python train.py --encoder_fused_qkv=true --encoder_slots_per_expert=2 --encoder_layers=16 --text_encoder_norm="rmsnorm" --text_encoder_num_experts=64
Rows from expert 49 of block 3 of the text encoder, named by matrix and row number. Rows with one number belong to one neuron. Each number is 50 + 15 x the weight over the matrix's rms, rounded and kept within 0 to 99. All counts start at 0.
# up: expert up (text_encoder.blocks.3.mlp.up, 64x128x128), inputs 0-63
# down: expert down (text_encoder.blocks.3.mlp.down, 64x128x128, transposed), outputs 0-63
up.62:24 58 63 48 82 41 59 59 83 46 48 61 47 60 53 40 49 41 44 65 75 40 21 77 55 40 63 59 59 53 44 57 53 52 64 64 60 49 71 54 64 80 22 51 53 44 58 47 64 55 57 50 48 31 60 26 57 63 19 31 50 59 75 52
down.62:32 44 58 56 98 47 54 25 48 62 37 53 57 21 36 72 49 54 40 44 42 72 39 44 44 52 59 56 48 53 43 25 45 34 24 23 74 58 57 30 43 66 54 66 58 11 37 48 53 63 43 68 44 37 21 40 56 47 39 55 99 57 41 49
up.63:66 52 31 18 11 59 52 44 31 68 60 34 43 28 36 38 37 41 50 49 40 33 43 49 52 37 43 69 39 46 52 71 39 53 50 39 74 52 48 26 62 59 37 62 23 20 50 67 52 25 48 48 45 63 50 22 55 55 34 54 76 49 47 72
down.63:35 22 43 38 62 66 62 23 64 69 57 46 82 51 48 42 46 33 56 42 42 43 58 45 46 47 37 49 78 42 41 60 44 42 42 38 49 49 56 57 64 52 56 47 80 42 48 41 59 42 43 37 59 72 47 42 45 35 71 53 39 33 45 67
up.64:49 48 38 33 55 52 54 40 46 51 48 46 35 51 49 47 61 46 56 48 52 47 58 41 42 51 43 42 48 54 50 45 55 43 59 54 42 38 42 41 40 54 48 59 51 44 56 47 54 50 56 44 55 31 35 58 62 46 51 60 55 42 42 47
down.64:48 56 35 48 47 42 36 61 39 42 53 55 50 39 43 61 52 48 55 53 48 34 39 49 43 52 38 51 62 48 39 32 48 53 52 44 39 48 57 43 42 56 46 55 59 42 62 45 58 49 60 52 46 54 47 57 41 46 47 53 51 45 58 54
up.65:62 53 82 46 44 50 50 57 47 55 61 74 42 70 51 39 51 70 51 58 71 68 40 42 30 56 28 58 49 55 47 61 53 67 43 44 27 30 44 39 47 67 48 47 50 80 39 57 48 34 61 41 43 18 54 52 62 65 27 74 46 58 53 44
down.65:52 46 50 22 67 68 25 76 52 62 46 41 42 56 58 18 58 39 57 52 45 56 71 27 57 59 32 57 57 78 30 45 19 41 33 15 55 20 60 55 49 56 56 59 59 52 38 42 41 31 65 81 44 56 59 81 55 47 36 54 48 79 24 49
up.66:40 35 42 69 32 53 17 77 32 31 69 58 63 61 74 60 77 69 66 56 30 42 59 45 69 54 40 43 67 40 53 52 52 61 60 22 80 69 60 28 36 82 72 40 03 55 49 74 25 71 50 46 41 35 23 77 58 35 42 70 70 59 84 59
down.66:10 58 72 31 44 36 45 52 28 44 39 64 56 68 50 26 64 58 60 72 49 37 56 41 44 40 67 03 35 47 27 58 73 65 25 34 51 76 74 50 10 65 75 52 41 35 51 35 47 71 09 82 44 46 43 19 49 38 61 77 48 72 68 52
up.67:66 52 47 52 54 44 63 59 44 46 68 81 39 62 38 64 37 46 23 39 55 50 48 60 39 32 55 55 59 15 51 57 44 77 40 31 37 31 68 51 50 49 67 64 45 49 47 67 63 73 58 38 61 72 77 31 28 36 42 52 68 46 54 55
down.67:28 31 84 34 36 50 65 52 60 53 48 53 71 35 41 87 31 51 46 59 63 59 46 54 33 56 61 44 36 50 23 35 43 62 25 53 33 50 40 62 50 43 50 62 53 48 47 56 54 57 20 54 24 50 33 42 93 46 34 62 38 31 43 49
up.68:17 69 42 99 34 54 62 59 44 49 54 57 44 58 54 49 58 29 26 40 39 64 27 43 49 50 38 21 78 32 48 74 38 38 73 62 60 35 55 62 71 44 56 60 64 50 37 79 29 45 46 35 58 39 54 43 22 76 51 54 43 61 53 55
down.68:54 54 65 37 61 67 67 75 61 32 36 59 55 66 55 47 47 27 35 58 52 65 46 75 41 21 53 30 42 19 54 49 55 64 46 59 72 47 41 74 57 33 48 16 39 41 58 56 43 77 58 60 49 70 66 54 51 90 37 40 36 26 46 58
up.69:52 44 35 33 58 56 54 57 36 76 83 57 56 54 46 39 65 41 22 50 35 39 41 42 22 23 53 33 56 58 59 56 63 66 29 48 45 38 65 40 51 40 20 34 29 66 77 51 40 51 50 38 60 77 36 22 64 41 50 55 43 63 46 56
down.69:48 49 62 74 43 48 58 59 69 20 40 45 47 48 58 51 38 59 45 32 33 48 40 80 68 49 12 34 34 09 70 58 57 56 47 66 59 48 40 41 56 61 48 50 46 79 63 71 28 67 29 43 49 33 35 63 65 61 49 48 49 48 60 67
up.70:40 57 46 23 66 53 51 34 39 47 71 46 35 43 32 47 62 37 65 47 17 37 48 37 55 44 30 48 38 66 51 36 51 60 41 31 59 29 68 35 40 45 57 51 58 61 52 48 40 58 43 38 62 49 31 63 52 39 41 57 56 50 42 65
down.70:21 49 46 63 50 51 45 39 40 44 44 36 79 42 53 45 54 44 52 45 48 46 64 43 58 43 44 58 53 31 44 39 37 48 38 48 18 79 48 35 55 62 60 44 66 79 74 62 43 39 38 29 72 46 40 58 17 48 49 22 54 51 43 35
up.71:53 49 54 62 38 28 61 70 52 34 45 78 34 66 36 57 30 58 54 36 16 49 39 38 52 54 60 38 49 56 58 59 31 74 57 46 26 66 24 42 72 56 32 58 36 36 80 51 60 47 53 45 45 63 32 65 50 60 56 50 42 59 52 36
down.71:21 57 62 74 48 61 80 77 54 33 76 25 61 72 53 55 19 59 58 32 56 65 37 37 81 41 25 58 39 45 62 34 45 40 48 38 43 25 20 72 43 48 54 67 16 53 50 59 58 65 51 04 30 43 50 57 58 34 37 33 57 15 62 54
up.72:83 55 48 57 42 29 38 53 43 57 41 32 11 43 14 52 51 57 25 48 65 49 51 48 68 50 68 67 34 44 38 24 55 65 67 39 29 40 66 24 65 38 50 42 51 41 51 50 68 58 41 61 22 28 55 35 20 31 62 67 65 60 67 46
down.72:14 76 46 44 56 48 18 45 54 66 55 74 65 57 57 44 53 37 40 45 58 67 70 47 32 51 20 52 26 82 74 57 19 51 32 43 63 29 22 49 41 99 70 49 48 43 44 64 39 40 60 44 57 29 42 30 47 46 48 66 40 43 43 71
up.73:31 28 72 46 43 31 65 45 49 46 48 58 71 23 30 33 70 50 49 73 44 35 36 65 58 36 20 68 35 46 56 42 02 84 61 51 54 49 81 50 67 34 56 46 46 67 75 37 31 43 76 29 50 40 65 38 15 49 44 55 40 52 61 08
down.73:46 64 54 41 56 63 36 74 50 30 11 22 40 43 40 84 47 69 40 63 50 70 52 51 48 57 27 60 41 51 59 27 34 63 54 32 60 90 55 28 44 40 83 42 34 46 55 82 26 40 66 34 43 60 84 54 67 49 62 55 44 59 31 59
up.74:61 51 36 69 34 45 39 43 55 44 41 27 43 37 49 45 54 82 56 47 41 47 58 57 49 46 80 63 20 63 46 39 34 51 46 64 48 68 28 47 55 42 32 35 72 50 64 41 60 39 63 53 39 86 55 30 42 45 58 74 55 41 37 18
down.74:59 47 43 30 57 59 41 45 53 59 39 49 39 65 28 78 42 66 38 37 32 48 38 24 40 36 41 25 53 48 29 51 51 65 58 79 52 45 45 73 36 44 22 35 51 45 59 32 59 39 50 26 63 59 45 43 35 36 56 58 66 65 58 38
up.75:36 65 75 49 42 19 27 25 69 46 59 23 23 31 54 67 74 55 44 57 43 51 40 66 41 53 47 36 39 41 70 23 53 33 44 22 49 57 30 15 43 39 43 55 60 72 71 18 66 23 66 23 73 71 42 47 68 24 70 38 49 72 88 49
down.75:36 69 49 76 50 46 93 43 46 66 61 18 49 00 43 58 53 51 43 58 30 67 40 70 42 51 63 39 72 27 74 25 62 58 35 67 40 49 47 35 32 30 38 39 50 54 21 72 39 66 40 29 51 33 35 40 66 25 40 50 64 50 64 64
up.76:24 68 75 56 64 55 71 48 51 28 49 64 47 78 72 67 30 37 57 61 52 61 14 17 53 38 86 48 51 47 40 51 43 29 72 77 55 51 45 58 65 48 21 73 36 49 24 74 35 87 57 56 34 51 79 73 55 41 33 66 37 42 37 44
down.76:70 47 46 26 40 60 40 17 37 61 65 38 36 52 38 38 48 52 75 68 68 66 16 52 25 25 47 51 92 72 38 50 58 37 50 49 42 33 30 48 60 30 37 38 34 39 28 64 41 29 50 53 64 61 50 77 42 34 38 32 55 46 59 53
up.77:47 19 48 35 23 59 62 49 44 34 59 47 23 65 64 47 41 42 74 73 61 69 41 75 44 53 43 32 36 39 29 73 36 74 61 40 57 39 45 50 35 54 54 46 52 55 41 50 28 35 82 52 45 32 74 38 67 49 44 50 50 39 48 62
down.77:32 54 52 07 41 50 54 45 46 59 46 70 66 63 65 39 59 51 56 37 26 72 77 59 20 50 55 44 31 44 46 45 37 70 62 71 51 57 41 48 31 43 54 40 52 36 70 57 72 59 26 60 68 80 73 40 43 71 53 40 35 41 58 35
up.78:66 71 67 48 24 50 53 57 56 37 62 71 40 63 26 51 27 53 65 43 69 30 45 49 33 40 49 59 40 29 54 35 69 57 43 66 44 64 65 72 59 60 40 64 35 53 60 66 46 18 52 59 45 57 80 66 34 52 44 61 46 51 58 31
down.78:50 67 44 08 51 12 63 39 42 43 42 51 42 47 42 42 52 40 25 48 49 31 58 47 58 44 50 45 59 56 59 31 55 71 41 56 69 69 56 21 48 40 40 38 46 42 45 63 40 36 53 48 85 35 45 42 62 46 61 47 79 46 66 83
up.79:59 58 55 48 47 57 49 46 41 37 51 51 54 49 62 54 52 54 47 37 46 48 38 49 52 51 49 62 51 54 55 41 66 53 61 55 38 42 66 51 56 54 42 42 66 56 53 48 43 50 62 57 47 49 41 47 35 51 50 55 49 57 47 59
down.79:56 54 59 50 46 46 47 45 57 62 52 50 49 34 50 50 52 49 48 47 44 54 53 47 47 56 49 61 54 55 57 54 59 55 64 46 47 51 45 41 55 51 48 52 47 55 55 44 39 65 53 50 59 52 49 53 47 54 54 58 39 59 51 61
up.80:54 59 57 47 39 37 46 50 59 55 29 77 63 69 49 55 30 31 39 32 47 36 58 48 34 44 50 52 63 55 60 38 32 50 41 35 53 52 44 32 48 38 46 55 42 42 39 31 57 59 59 33 36 36 60 54 50 61 37 48 35 76 52 42
down.80:44 39 41 68 50 58 35 20 50 50 66 31 62 55 14 35 60 49 30 51 52 48 59 47 62 65 44 53 39 58 45 64 57 47 31 52 46 42 32 34 36 40 46 60 46 66 21 68 40 40 58 56 49 37 47 42 62 67 38 41 42 52 41 55
up.81:64 53 43 67 59 65 68 60 55 26 51 52 22 64 25 60 61 41 33 65 25 62 41 68 20 24 32 34 61 53 52 55 23 55 48 40 09 49 45 52 38 30 74 58 29 62 73 65 47 38 44 53 37 41 53 37 41 55 64 97 72 72 62 46
down.81:76 42 58 10 52 52 57 64 39 30 74 73 29 33 55 49 50 65 39 71 55 43 43 43 20 62 60 52 46 61 60 45 43 59 28 41 60 42 65 27 55 36 70 31 42 26 44 51 33 46 38 44 44 65 55 46 35 53 55 61 59 30 53 61
up.82:66 54 49 32 45 71 53 45 30 40 27 62 42 56 58 69 61 44 32 65 59 46 44 60 42 48 35 70 56 66 43 54 55 70 56 71 49 53 61 43 34 52 17 68 37 61 41 69 42 24 38 58 61 52 57 39 53 40 58 16 82 34 52 39
down.82:48 53 38 40 62 47 42 51 50 49 53 26 45 46 50 32 37 44 44 68 66 83 40 76 40 46 53 58 44 47 30 47 47 27 42 84 39 10 69 45 44 58 55 53 39 10 43 40 36 38 38 75 83 68 56 49 57 67 53 33 67 65 63 53
up.83:59 61 42 50 48 63 88 16 65 45 66 58 45 60 54 40 29 55 56 07 40 50 71 28 81 36 52 68 31 60 53 63 15 66 42 39 73 00 74 50 57 52 43 37 58 50 61 40 41 47 69 57 50 33 58 59 52 30 85 58 60 49 50 42
down.83:58 41 58 59 43 32 27 63 52 46 54 73 34 46 55 50 43 47 29 53 55 24 50 44 71 66 60 38 55 45 56 38 48 62 44 40 50 46 47 92 46 79 55 35 44 38 47 40 35 45 51 25 59 72 71 65 40 59 39 70 43 44 61 16
up.84:21 43 60 40 38 37 43 55 60 70 42 63 45 52 21 48 17 43 34 43 61 63 37 59 70 61 51 50 57 36 58 76 53 57 58 34 35 32 36 50 49 41 19 49 65 50 44 58 41 58 46 36 46 51 37 31 72 58 61 23 25 30 55 48
down.84:41 50 38 59 67 48 63 54 49 54 58 47 48 49 28 82 44 00 59 49 26 77 52 62 69 74 42 49 48 57 44 60 25 25 71 55 40 70 30 56 66 22 62 41 66 33 73 59 36 63 68 73 63 69 41 50 61 47 41 53 55 54 68 63
up.85:49 64 47 65 49 64 33 40 50 61 41 27 66 38 66 50 44 14 46 56 58 57 50 59 61 67 31 43 49 42 49 52 66 53 74 34 45 58 63 47 59 62 34 39 43 75 54 50 63 58 39 42 58 48 45 44 29 49 51 44 54 78 68 42
down.85:29 31 40 81 40 25 49 43 71 51 40 67 69 52 50 46 43 55 50 45 54 39 48 34 53 45 49 70 51 37 87 44 59 48 58 61 55 54 52 65 63 29 04 55 60 46 59 62 57 25 39 45 74 48 60 35 40 51 27 22 66 68 52 70
up.86:59 55 38 59 50 63 54 41 45 50 60 50 34 49 43 53 36 70 37 62 58 15 49 44 69 17 70 47 52 41 49 27 63 44 44 91 29 36 67 43 41 46 55 16 55 55 27 46 58 58 59 59 53 68 87 11 32 56 56 62 53 48 32 56
down.86:59 36 28 72 53 73 58 38 59 59 64 71 16 45 38 42 64 33 69 44 49 16 66 43 56 35 47 32 66 35 68 74 64 61 53 21 29 55 56 45 30 41 46 41 48 62 34 29 48 36 54 31 48 37 38 33 50 22 48 49 45 54 58 57
up.87:49 35 37 29 62 52 49 61 43 58 41 37 56 71 35 65 48 42 57 62 65 47 65 63 34 64 66 55 71 44 40 54 21 46 51 56 41 60 47 36 50 49 68 51 47 17 24 56 50 45 38 62 57 54 80 73 69 54 75 39 60 45 59 23
down.87:15 28 77 44 42 29 46 73 55 55 26 46 57 36 21 42 41 78 36 23 59 50 79 75 64 69 85 60 37 45 35 40 56 56 48 38 61 48 15 58 71 46 48 19 40 53 52 64 82 29 72 78 47 57 74 10 61 40 73 35 44 36 54 51
up.88:38 53 70 59 31 41 74 52 64 47 50 54 74 47 45 65 44 45 59 22 59 42 42 27 78 56 47 11 20 71 53 33 41 33 37 26 43 57 49 61 47 45 51 61 75 43 46 24 72 43 46 56 67 44 48 57 59 40 82 55 63 39 32 48
down.88:52 36 38 63 63 28 21 37 44 70 55 78 46 41 44 56 37 45 48 39 65 33 52 37 41 75 46 40 80 31 56 04 61 35 47 49 30 74 57 57 48 45 62 32 60 74 36 40 74 38 51 53 48 31 58 60 26 39 32 51 07 65 53 42
up.89:54 58 25 28 62 56 45 68 32 73 53 14 73 53 44 50 51 23 40 68 48 48 34 58 58 29 42 33 61 31 36 65 49 60 54 45 49 32 44 60 43 31 42 33 46 51 51 50 42 66 76 36 49 41 48 89 62 68 22 52 56 78 61 72
down.89:53 47 36 24 32 23 91 39 57 35 55 86 65 22 42 25 48 37 50 67 49 82 78 62 41 47 67 47 48 54 54 53 52 64 41 46 57 46 74 61 48 52 31 46 58 36 38 61 29 46 15 24 54 59 49 42 57 55 43 54 58 42 49 43
up.90:53 56 60 59 34 28 37 23 37 77 29 55 75 67 72 18 52 49 55 48 25 44 39 67 41 56 65 61 40 19 86 37 48 75 55 46 74 53 54 46 55 57 46 53 69 54 48 50 75 43 67 59 21 56 69 71 12 33 39 76 43 40 24 50
down.90:27 51 40 68 56 84 78 45 16 25 52 28 26 63 32 28 29 54 37 55 55 69 39 39 11 48 51 57 14 43 44 60 55 95 34 55 47 80 62 67 60 72 26 68 53 37 26 56 75 55 60 65 28 87 40 37 44 59 29 57 40 80 43 46
up.91:53 48 75 57 61 41 48 70 49 57 61 41 50 59 89 38 32 75 57 47 43 44 48 56 65 54 40 32 60 60 49 40 41 54 71 23 52 40 70 51 74 23 83 24 56 28 77 50 47 32 63 68 49 43 51 21 70 29 43 75 27 50 29 59
down.91:48 44 53 72 47 57 54 30 63 52 58 42 47 32 48 58 49 44 56 27 41 57 57 50 49 45 61 34 61 42 65 52 55 65 27 64 57 69 45 73 60 83 61 69 26 45 47 41 31 59 52 60 51 70 56 80 46 29 52 82 44 30 56 47
up.92:60 47 65 58 33 72 54 50 46 52 34 43 42 39 51 83 43 69 61 43 34 36 48 55 56 47 62 27 70 31 38 66 46 62 40 50 49 68 38 49 58 27 44 74 52 51 66 45 57 66 30 52 64 55 64 77 45 44 75 70 53 46 44 48
down.92:52 42 42 55 41 68 60 53 42 57 74 64 43 87 49 68 54 47 50 46 70 52 58 58 37 54 65 71 58 42 18 52 44 59 57 53 60 66 16 44 68 50 56 41 15 36 26 47 60 89 45 52 77 27 63 58 34 95 59 38 77 77 51 65
up.93:52 52 61 50 53 65 53 57 12 22 48 33 41 36 72 55 52 82 37 42 36 47 50 43 42 65 29 52 49 66 58 64 74 45 83 51 78 35 45 42 47 45 50 47 60 32 50 35 53 27 51 61 48 75 53 56 43 53 71 53 38 46 55 57
down.93:79 54 66 16 32 67 31 71 59 51 54 41 49 13 30 34 35 66 47 46 55 46 71 44 45 35 43 66 33 40 56 59 34 55 70 53 33 53 43 48 65 69 28 50 62 56 35 74 47 56 36 47 48 37 45 76 73 15 59 60 56 50 27 53
up.94:22 39 43 49 57 34 59 47 44 50 41 26 62 44 40 28 74 43 56 88 51 30 40 97 52 30 46 49 41 57 68 25 50 56 63 45 37 58 16 73 38 51 38 21 71 83 46 66 72 46 51 46 72 29 60 36 28 73 57 42 55 49 50 84
down.94:50 58 42 37 48 48 62 48 52 54 46 55 35 48 44 34 43 67 34 59 24 41 33 16 70 53 55 48 53 26 57 54 41 31 49 61 39 62 54 47 37 42 51 66 31 28 48 56 51 78 47 40 39 59 39 46 70 73 46 58 59 38 47 35
up.95:51 49 43 52 63 46 41 43 40 49 69 64 38 64 52 50 61 55 24 35 36 50 54 64 37 50 31 62 73 22 42 42 58 21 39 44 52 39 45 38 50 58 71 48 48 29 48 67 46 49 59 37 45 90 52 33 28 61 26 50 52 80 62 70
down.95:60 25 52 58 86 66 37 61 58 47 48 28 54 65 48 35 77 45 46 20 39 56 64 44 74 40 46 51 61 46 47 61 46 51 48 23 47 60 76 56 53 39 42 65 50 53 42 62 46 71 28 77 53 54 53 58 57 48 68 49 53 41 55 46
up.96:58 41 58 34 28 48 70 55 75 34 83 34 58 27 58 37 62 57 37 47 52 27 47 44 71 57 56 31 49 52 58 43 47 33 38 58 56 36 28 67 63 73 56 48 53 31 52 71 67 58 75 58 47 44 37 34 58 53 50 33 23 50 44 41
down.96:45 52 17 61 47 29 59 42 61 51 46 62 68 59 58 62 62 27 63 41 54 48 67 56 75 28 48 58 54 74 27 72 68 38 51 63 50 63 40 61 51 44 47 69 12 58 17 72 69 26 59 39 63 48 49 47 25 31 45 68 44 58 55 27
up.97:44 45 62 51 39 70 46 74 59 44 46 36 48 53 57 55 40 59 46 48 37 56 69 56 44 56 62 45 50 41 50 41 63 79 34 60 64 57 38 58 64 49 40 34 39 50 41 24 56 43 50 59 41 53 45 55 54 62 46 40 44 45 35 30
down.97:61 45 55 49 45 45 52 66 55 62 48 69 58 60 41 60 53 28 54 68 58 41 32 37 52 61 53 70 45 35 63 32 63 59 45 56 47 48 52 54 51 38 41 49 42 99 43 54 71 54 61 37 62 53 54 40 52 53 56 39 51 48 69 59
up.98:41 73 57 63 63 59 40 68 61 34 40 53 52 55 74 63 49 59 53 50 62 30 41 43 28 48 43 39 52 42 57 52 66 58 32 59 38 50 45 46 24 45 70 40 68 52 50 47 32 50 44 53 51 40 49 54 63 69 37 74 62 39 52 49
down.98:41 51 54 66 60 39 69 60 72 50 45 48 42 11 35 63 54 54 37 64 42 53 68 23 59 43 58 53 61 70 48 41 39 54 61 59 70 09 28 39 70 27 51 37 59 39 79 37 39 36 74 81 48 51 23 28 52 59 39 52 60 71 55 68
up.99:33 60 43 61 61 72 49 52 41 59 54 67 31 52 58 47 46 58 21 83 27 72 48 45 50 50 67 37 29 67 33 51 39 54 50 57 50 64 52 60 43 44 59 44 46 51 72 82 30 44 33 44 34 77 44 47 56 62 64 50 55 17 48 55
down.99:40 59 76 34 33 56 47 89 69 65 32 68 36 39 34 28 57 55 41 64 66 31 47 72 53 30 54 47 26 77 46 59 50 50 73 37 45 55 27 51 60 62 66 65 25 27 62 52 43 64 48 57 42 44 58 63 34 69 46 60 44 59 62 43
up.100:18 65 52 53 60 60 59 32 53 53 99 65 61 51 84 48 25 52 52 36 30 28 69 09 65 23 49 30 28 62 55 42 36 78 45 69 41 50 49 60 64 66 45 17 41 64 42 55 29 40 60 54 52 51 46 57 42 83 50 74 57 63 41 54
down.100:56 60 09 51 37 46 93 56 54 53 29 51 43 60 27 41 66 41 70 31 47 43 35 35 33 20 31 37 55 52 29 63 65 58 35 55 85 45 59 31 39 36 31 92 57 69 59 35 37 16 33 22 56 80 27 78 48 99 57 52 44 75 49 35
up.101:48 51 33 48 42 68 62 49 45 51 54 38 60 56 38 53 31 51 61 61 73 50 43 50 48 47 28 56 59 49 71 47 50 50 44 58 60 36 51 66 62 58 74 62 39 40 29 65 72 45 18 45 44 43 48 42 57 62 56 35 43 52 37 45
down.101:47 51 39 41 57 61 56 66 46 52 58 55 43 47 49 48 51 61 49 49 43 69 56 36 53 42 55 67 65 44 38 63 69 52 56 66 53 48 37 50 52 49 48 42 53 24 49 63 54 33 61 55 58 47 49 46 55 48 62 51 47 72 59 49
up.102:52 36 32 70 56 50 71 42 38 47 58 52 48 44 66 44 46 44 41 23 61 58 37 25 14 22 47 48 44 49 42 52 61 32 57 47 46 61 81 44 41 62 63 37 43 43 77 96 47 67 79 81 49 51 42 68 62 15 24 28 53 76 26 49
down.102:55 51 51 00 63 71 54 42 66 53 68 66 52 54 59 06 55 37 74 50 46 31 15 59 36 49 62 52 65 49 44 64 76 50 58 35 61 48 56 61 57 54 56 34 52 66 54 34 15 54 21 55 53 04 48 60 24 65 28 29 52 48 64 54
up.103:14 65 63 48 39 35 62 37 91 51 74 46 39 61 32 75 33 38 36 52 43 63 49 53 26 26 48 47 36 67 75 49 32 59 52 47 53 82 43 74 67 57 33 95 44 41 74 54 61 48 49 53 62 23 54 72 39 54 51 36 37 73 53 23
down.103:63 52 48 47 42 12 60 47 29 38 44 26 65 37 44 47 68 53 42 38 53 69 15 81 40 61 52 49 48 25 55 60 52 32 68 45 70 46 29 29 59 14 67 29 22 78 47 45 49 54 53 53 56 66 26 53 31 39 51 42 39 61 18 81
up.104:58 81 51 46 38 52 55 55 57 33 45 34 70 53 24 61 23 65 52 59 75 63 21 49 34 46 55 33 51 75 66 61 35 54 91 38 64 61 41 43 47 45 49 46 19 19 38 62 44 34 51 50 39 48 19 57 81 37 41 38 53 75 66 70
down.104:35 65 29 44 56 51 51 42 55 29 25 45 55 44 77 54 38 41 51 31 40 64 67 67 62 16 66 58 52 34 49 54 52 46 60 38 34 63 47 25 65 71 53 38 76 60 35 69 53 54 57 41 46 57 44 36 25 51 68 59 40 58 72 77
up.105:42 45 67 80 57 38 38 31 41 64 22 33 51 74 94 62 47 15 81 49 60 16 63 51 64 42 43 71 35 36 74 67 75 40 01 34 37 45 26 62 64 47 52 50 48 43 38 39 38 63 50 58 52 49 76 52 69 63 34 57 24 52 57 71
down.105:78 45 59 40 27 50 51 48 46 42 35 55 26 58 24 89 62 30 67 57 31 46 40 57 31 54 40 58 77 59 35 37 71 56 64 54 98 62 75 70 28 59 40 53 51 34 47 60 50 35 44 61 29 68 41 86 43 23 37 48 39 39 15 47
up.106:42 64 42 53 67 51 56 31 44 42 68 43 45 41 37 55 43 69 37 53 48 27 39 70 53 59 27 52 50 52 80 40 36 25 43 54 30 30 64 48 21 39 72 49 57 31 49 61 41 44 24 24 50 52 55 42 58 59 37 23 38 58 50 36
down.106:51 40 41 51 47 77 34 62 50 41 83 36 67 42 56 41 66 48 39 70 56 49 41 49 55 69 64 48 52 23 36 48 53 51 63 45 49 62 42 61 49 17 54 29 58 61 33 58 48 75 66 59 28 65 34 41 41 34 38 68 61 50 71 51
up.107:48 17 31 51 27 77 50 69 56 44 78 55 56 63 49 34 46 54 66 62 58 46 33 44 35 57 49 94 45 37 59 54 56 37 69 34 39 63 54 41 52 60 60 66 69 55 38 60 36 54 59 53 40 31 77 71 61 48 41 34 80 59 48 29
down.107:75 44 53 36 62 46 23 32 45 64 44 65 53 67 48 48 42 56 58 67 51 48 65 64 46 40 38 60 38 60 31 60 82 48 38 53 57 32 64 29 60 44 62 44 41 60 72 46 49 37 39 42 33 52 73 29 44 31 57 39 71 86 57 60
up.108:35 55 40 65 42 37 40 44 50 74 53 53 47 41 37 45 20 44 48 38 29 51 58 64 44 92 27 41 32 66 48 45 67 48 40 83 44 67 64 15 50 67 52 25 46 42 68 42 32 55 34 65 63 63 67 49 34 55 27 21 48 35 61 44
down.108:38 44 47 56 72 61 58 41 62 46 57 67 62 31 36 22 54 55 60 82 68 59 52 80 17 45 45 59 55 63 83 45 45 56 30 50 53 58 52 51 62 34 66 47 38 64 31 48 69 47 51 47 74 55 64 17 97 53 48 16 39 46 49 69
up.109:56 44 40 62 38 49 38 46 41 56 66 46 70 28 12 56 44 55 49 42 25 56 66 32 71 32 46 18 63 49 46 47 49 22 60 70 58 59 53 28 77 51 52 36 42 47 69 57 75 65 20 63 58 28 40 49 48 71 77 44 41 63 50 35
down.109:31 38 68 70 44 65 50 53 56 38 78 58 51 50 51 46 60 40 69 43 47 25 46 54 27 60 36 57 25 41 56 75 48 50 41 53 53 42 63 59 31 34 50 79 48 74 27 50 64 56 50 24 30 17 53 63 35 53 53 30 35 23 46 61
up.110:45 61 57 46 40 61 49 42 66 76 36 55 35 52 55 34 59 35 30 67 81 46 49 76 70 65 32 43 56 64 54 22 46 59 23 50 20 35 67 56 30 94 50 63 84 84 67 56 62 40 57 44 41 41 63 46 53 73 44 47 38 25 48 64
down.110:61 53 56 44 84 48 50 81 13 59 64 44 63 39 39 52 69 44 65 54 51 62 50 35 73 63 51 43 57 44 63 24 60 56 48 55 44 48 67 53 57 54 53 42 67 38 32 55 55 51 60 30 32 71 77 78 75 27 59 34 40 48 64 40
up.111:52 52 42 52 68 24 37 60 32 50 75 40 74 63 74 54 40 49 63 45 59 63 63 71 46 46 56 37 30 51 54 50 37 50 48 38 47 62 65 66 48 69 59 68 58 67 45 67 65 55 43 39 70 43 28 67 40 17 66 30 52 41 65 50
down.111:56 57 49 58 44 48 62 49 66 59 40 15 56 60 70 43 66 52 51 27 90 38 54 54 54 63 40 57 64 31 52 44 68 48 43 37 48 85 50 51 42 47 34 59 52 43 50 24 51 41 53 42 54 18 81 46 73 55 40 76 18 57 49 45
up.112:57 50 61 39 40 76 67 70 61 69 30 51 49 28 52 54 51 35 73 63 23 63 48 61 49 67 45 53 64 48 59 88 66 48 65 34 41 30 78 32 64 62 86 46 53 31 26 43 35 45 58 62 69 73 35 37 46 57 37 46 52 45 34 38
down.112:58 63 46 41 49 32 20 88 43 42 29 43 52 29 33 42 39 40 44 40 58 65 48 76 50 58 45 32 56 56 35 61 53 40 57 60 79 40 64 40 42 32 63 50 65 32 77 59 49 59 59 26 51 60 93 68 63 39 59 52 67 37 66 26
up.113:49 26 56 53 74 50 64 76 69 52 47 51 54 41 57 53 71 30 63 55 35 36 43 42 33 76 37 57 67 48 44 38 76 69 71 25 48 72 20 84 58 58 45 64 33 25 39 52 60 53 36 47 49 37 59 52 30 50 34 56 22 27 51 54
down.113:64 34 55 34 53 70 58 53 39 30 36 36 48 60 67 40 50 51 36 47 43 52 50 38 52 51 68 37 63 80 69 29 55 61 57 75 64 38 58 43 36 63 57 69 57 59 66 42 46 09 81 41 39 63 27 31 53 44 63 29 60 11 33 66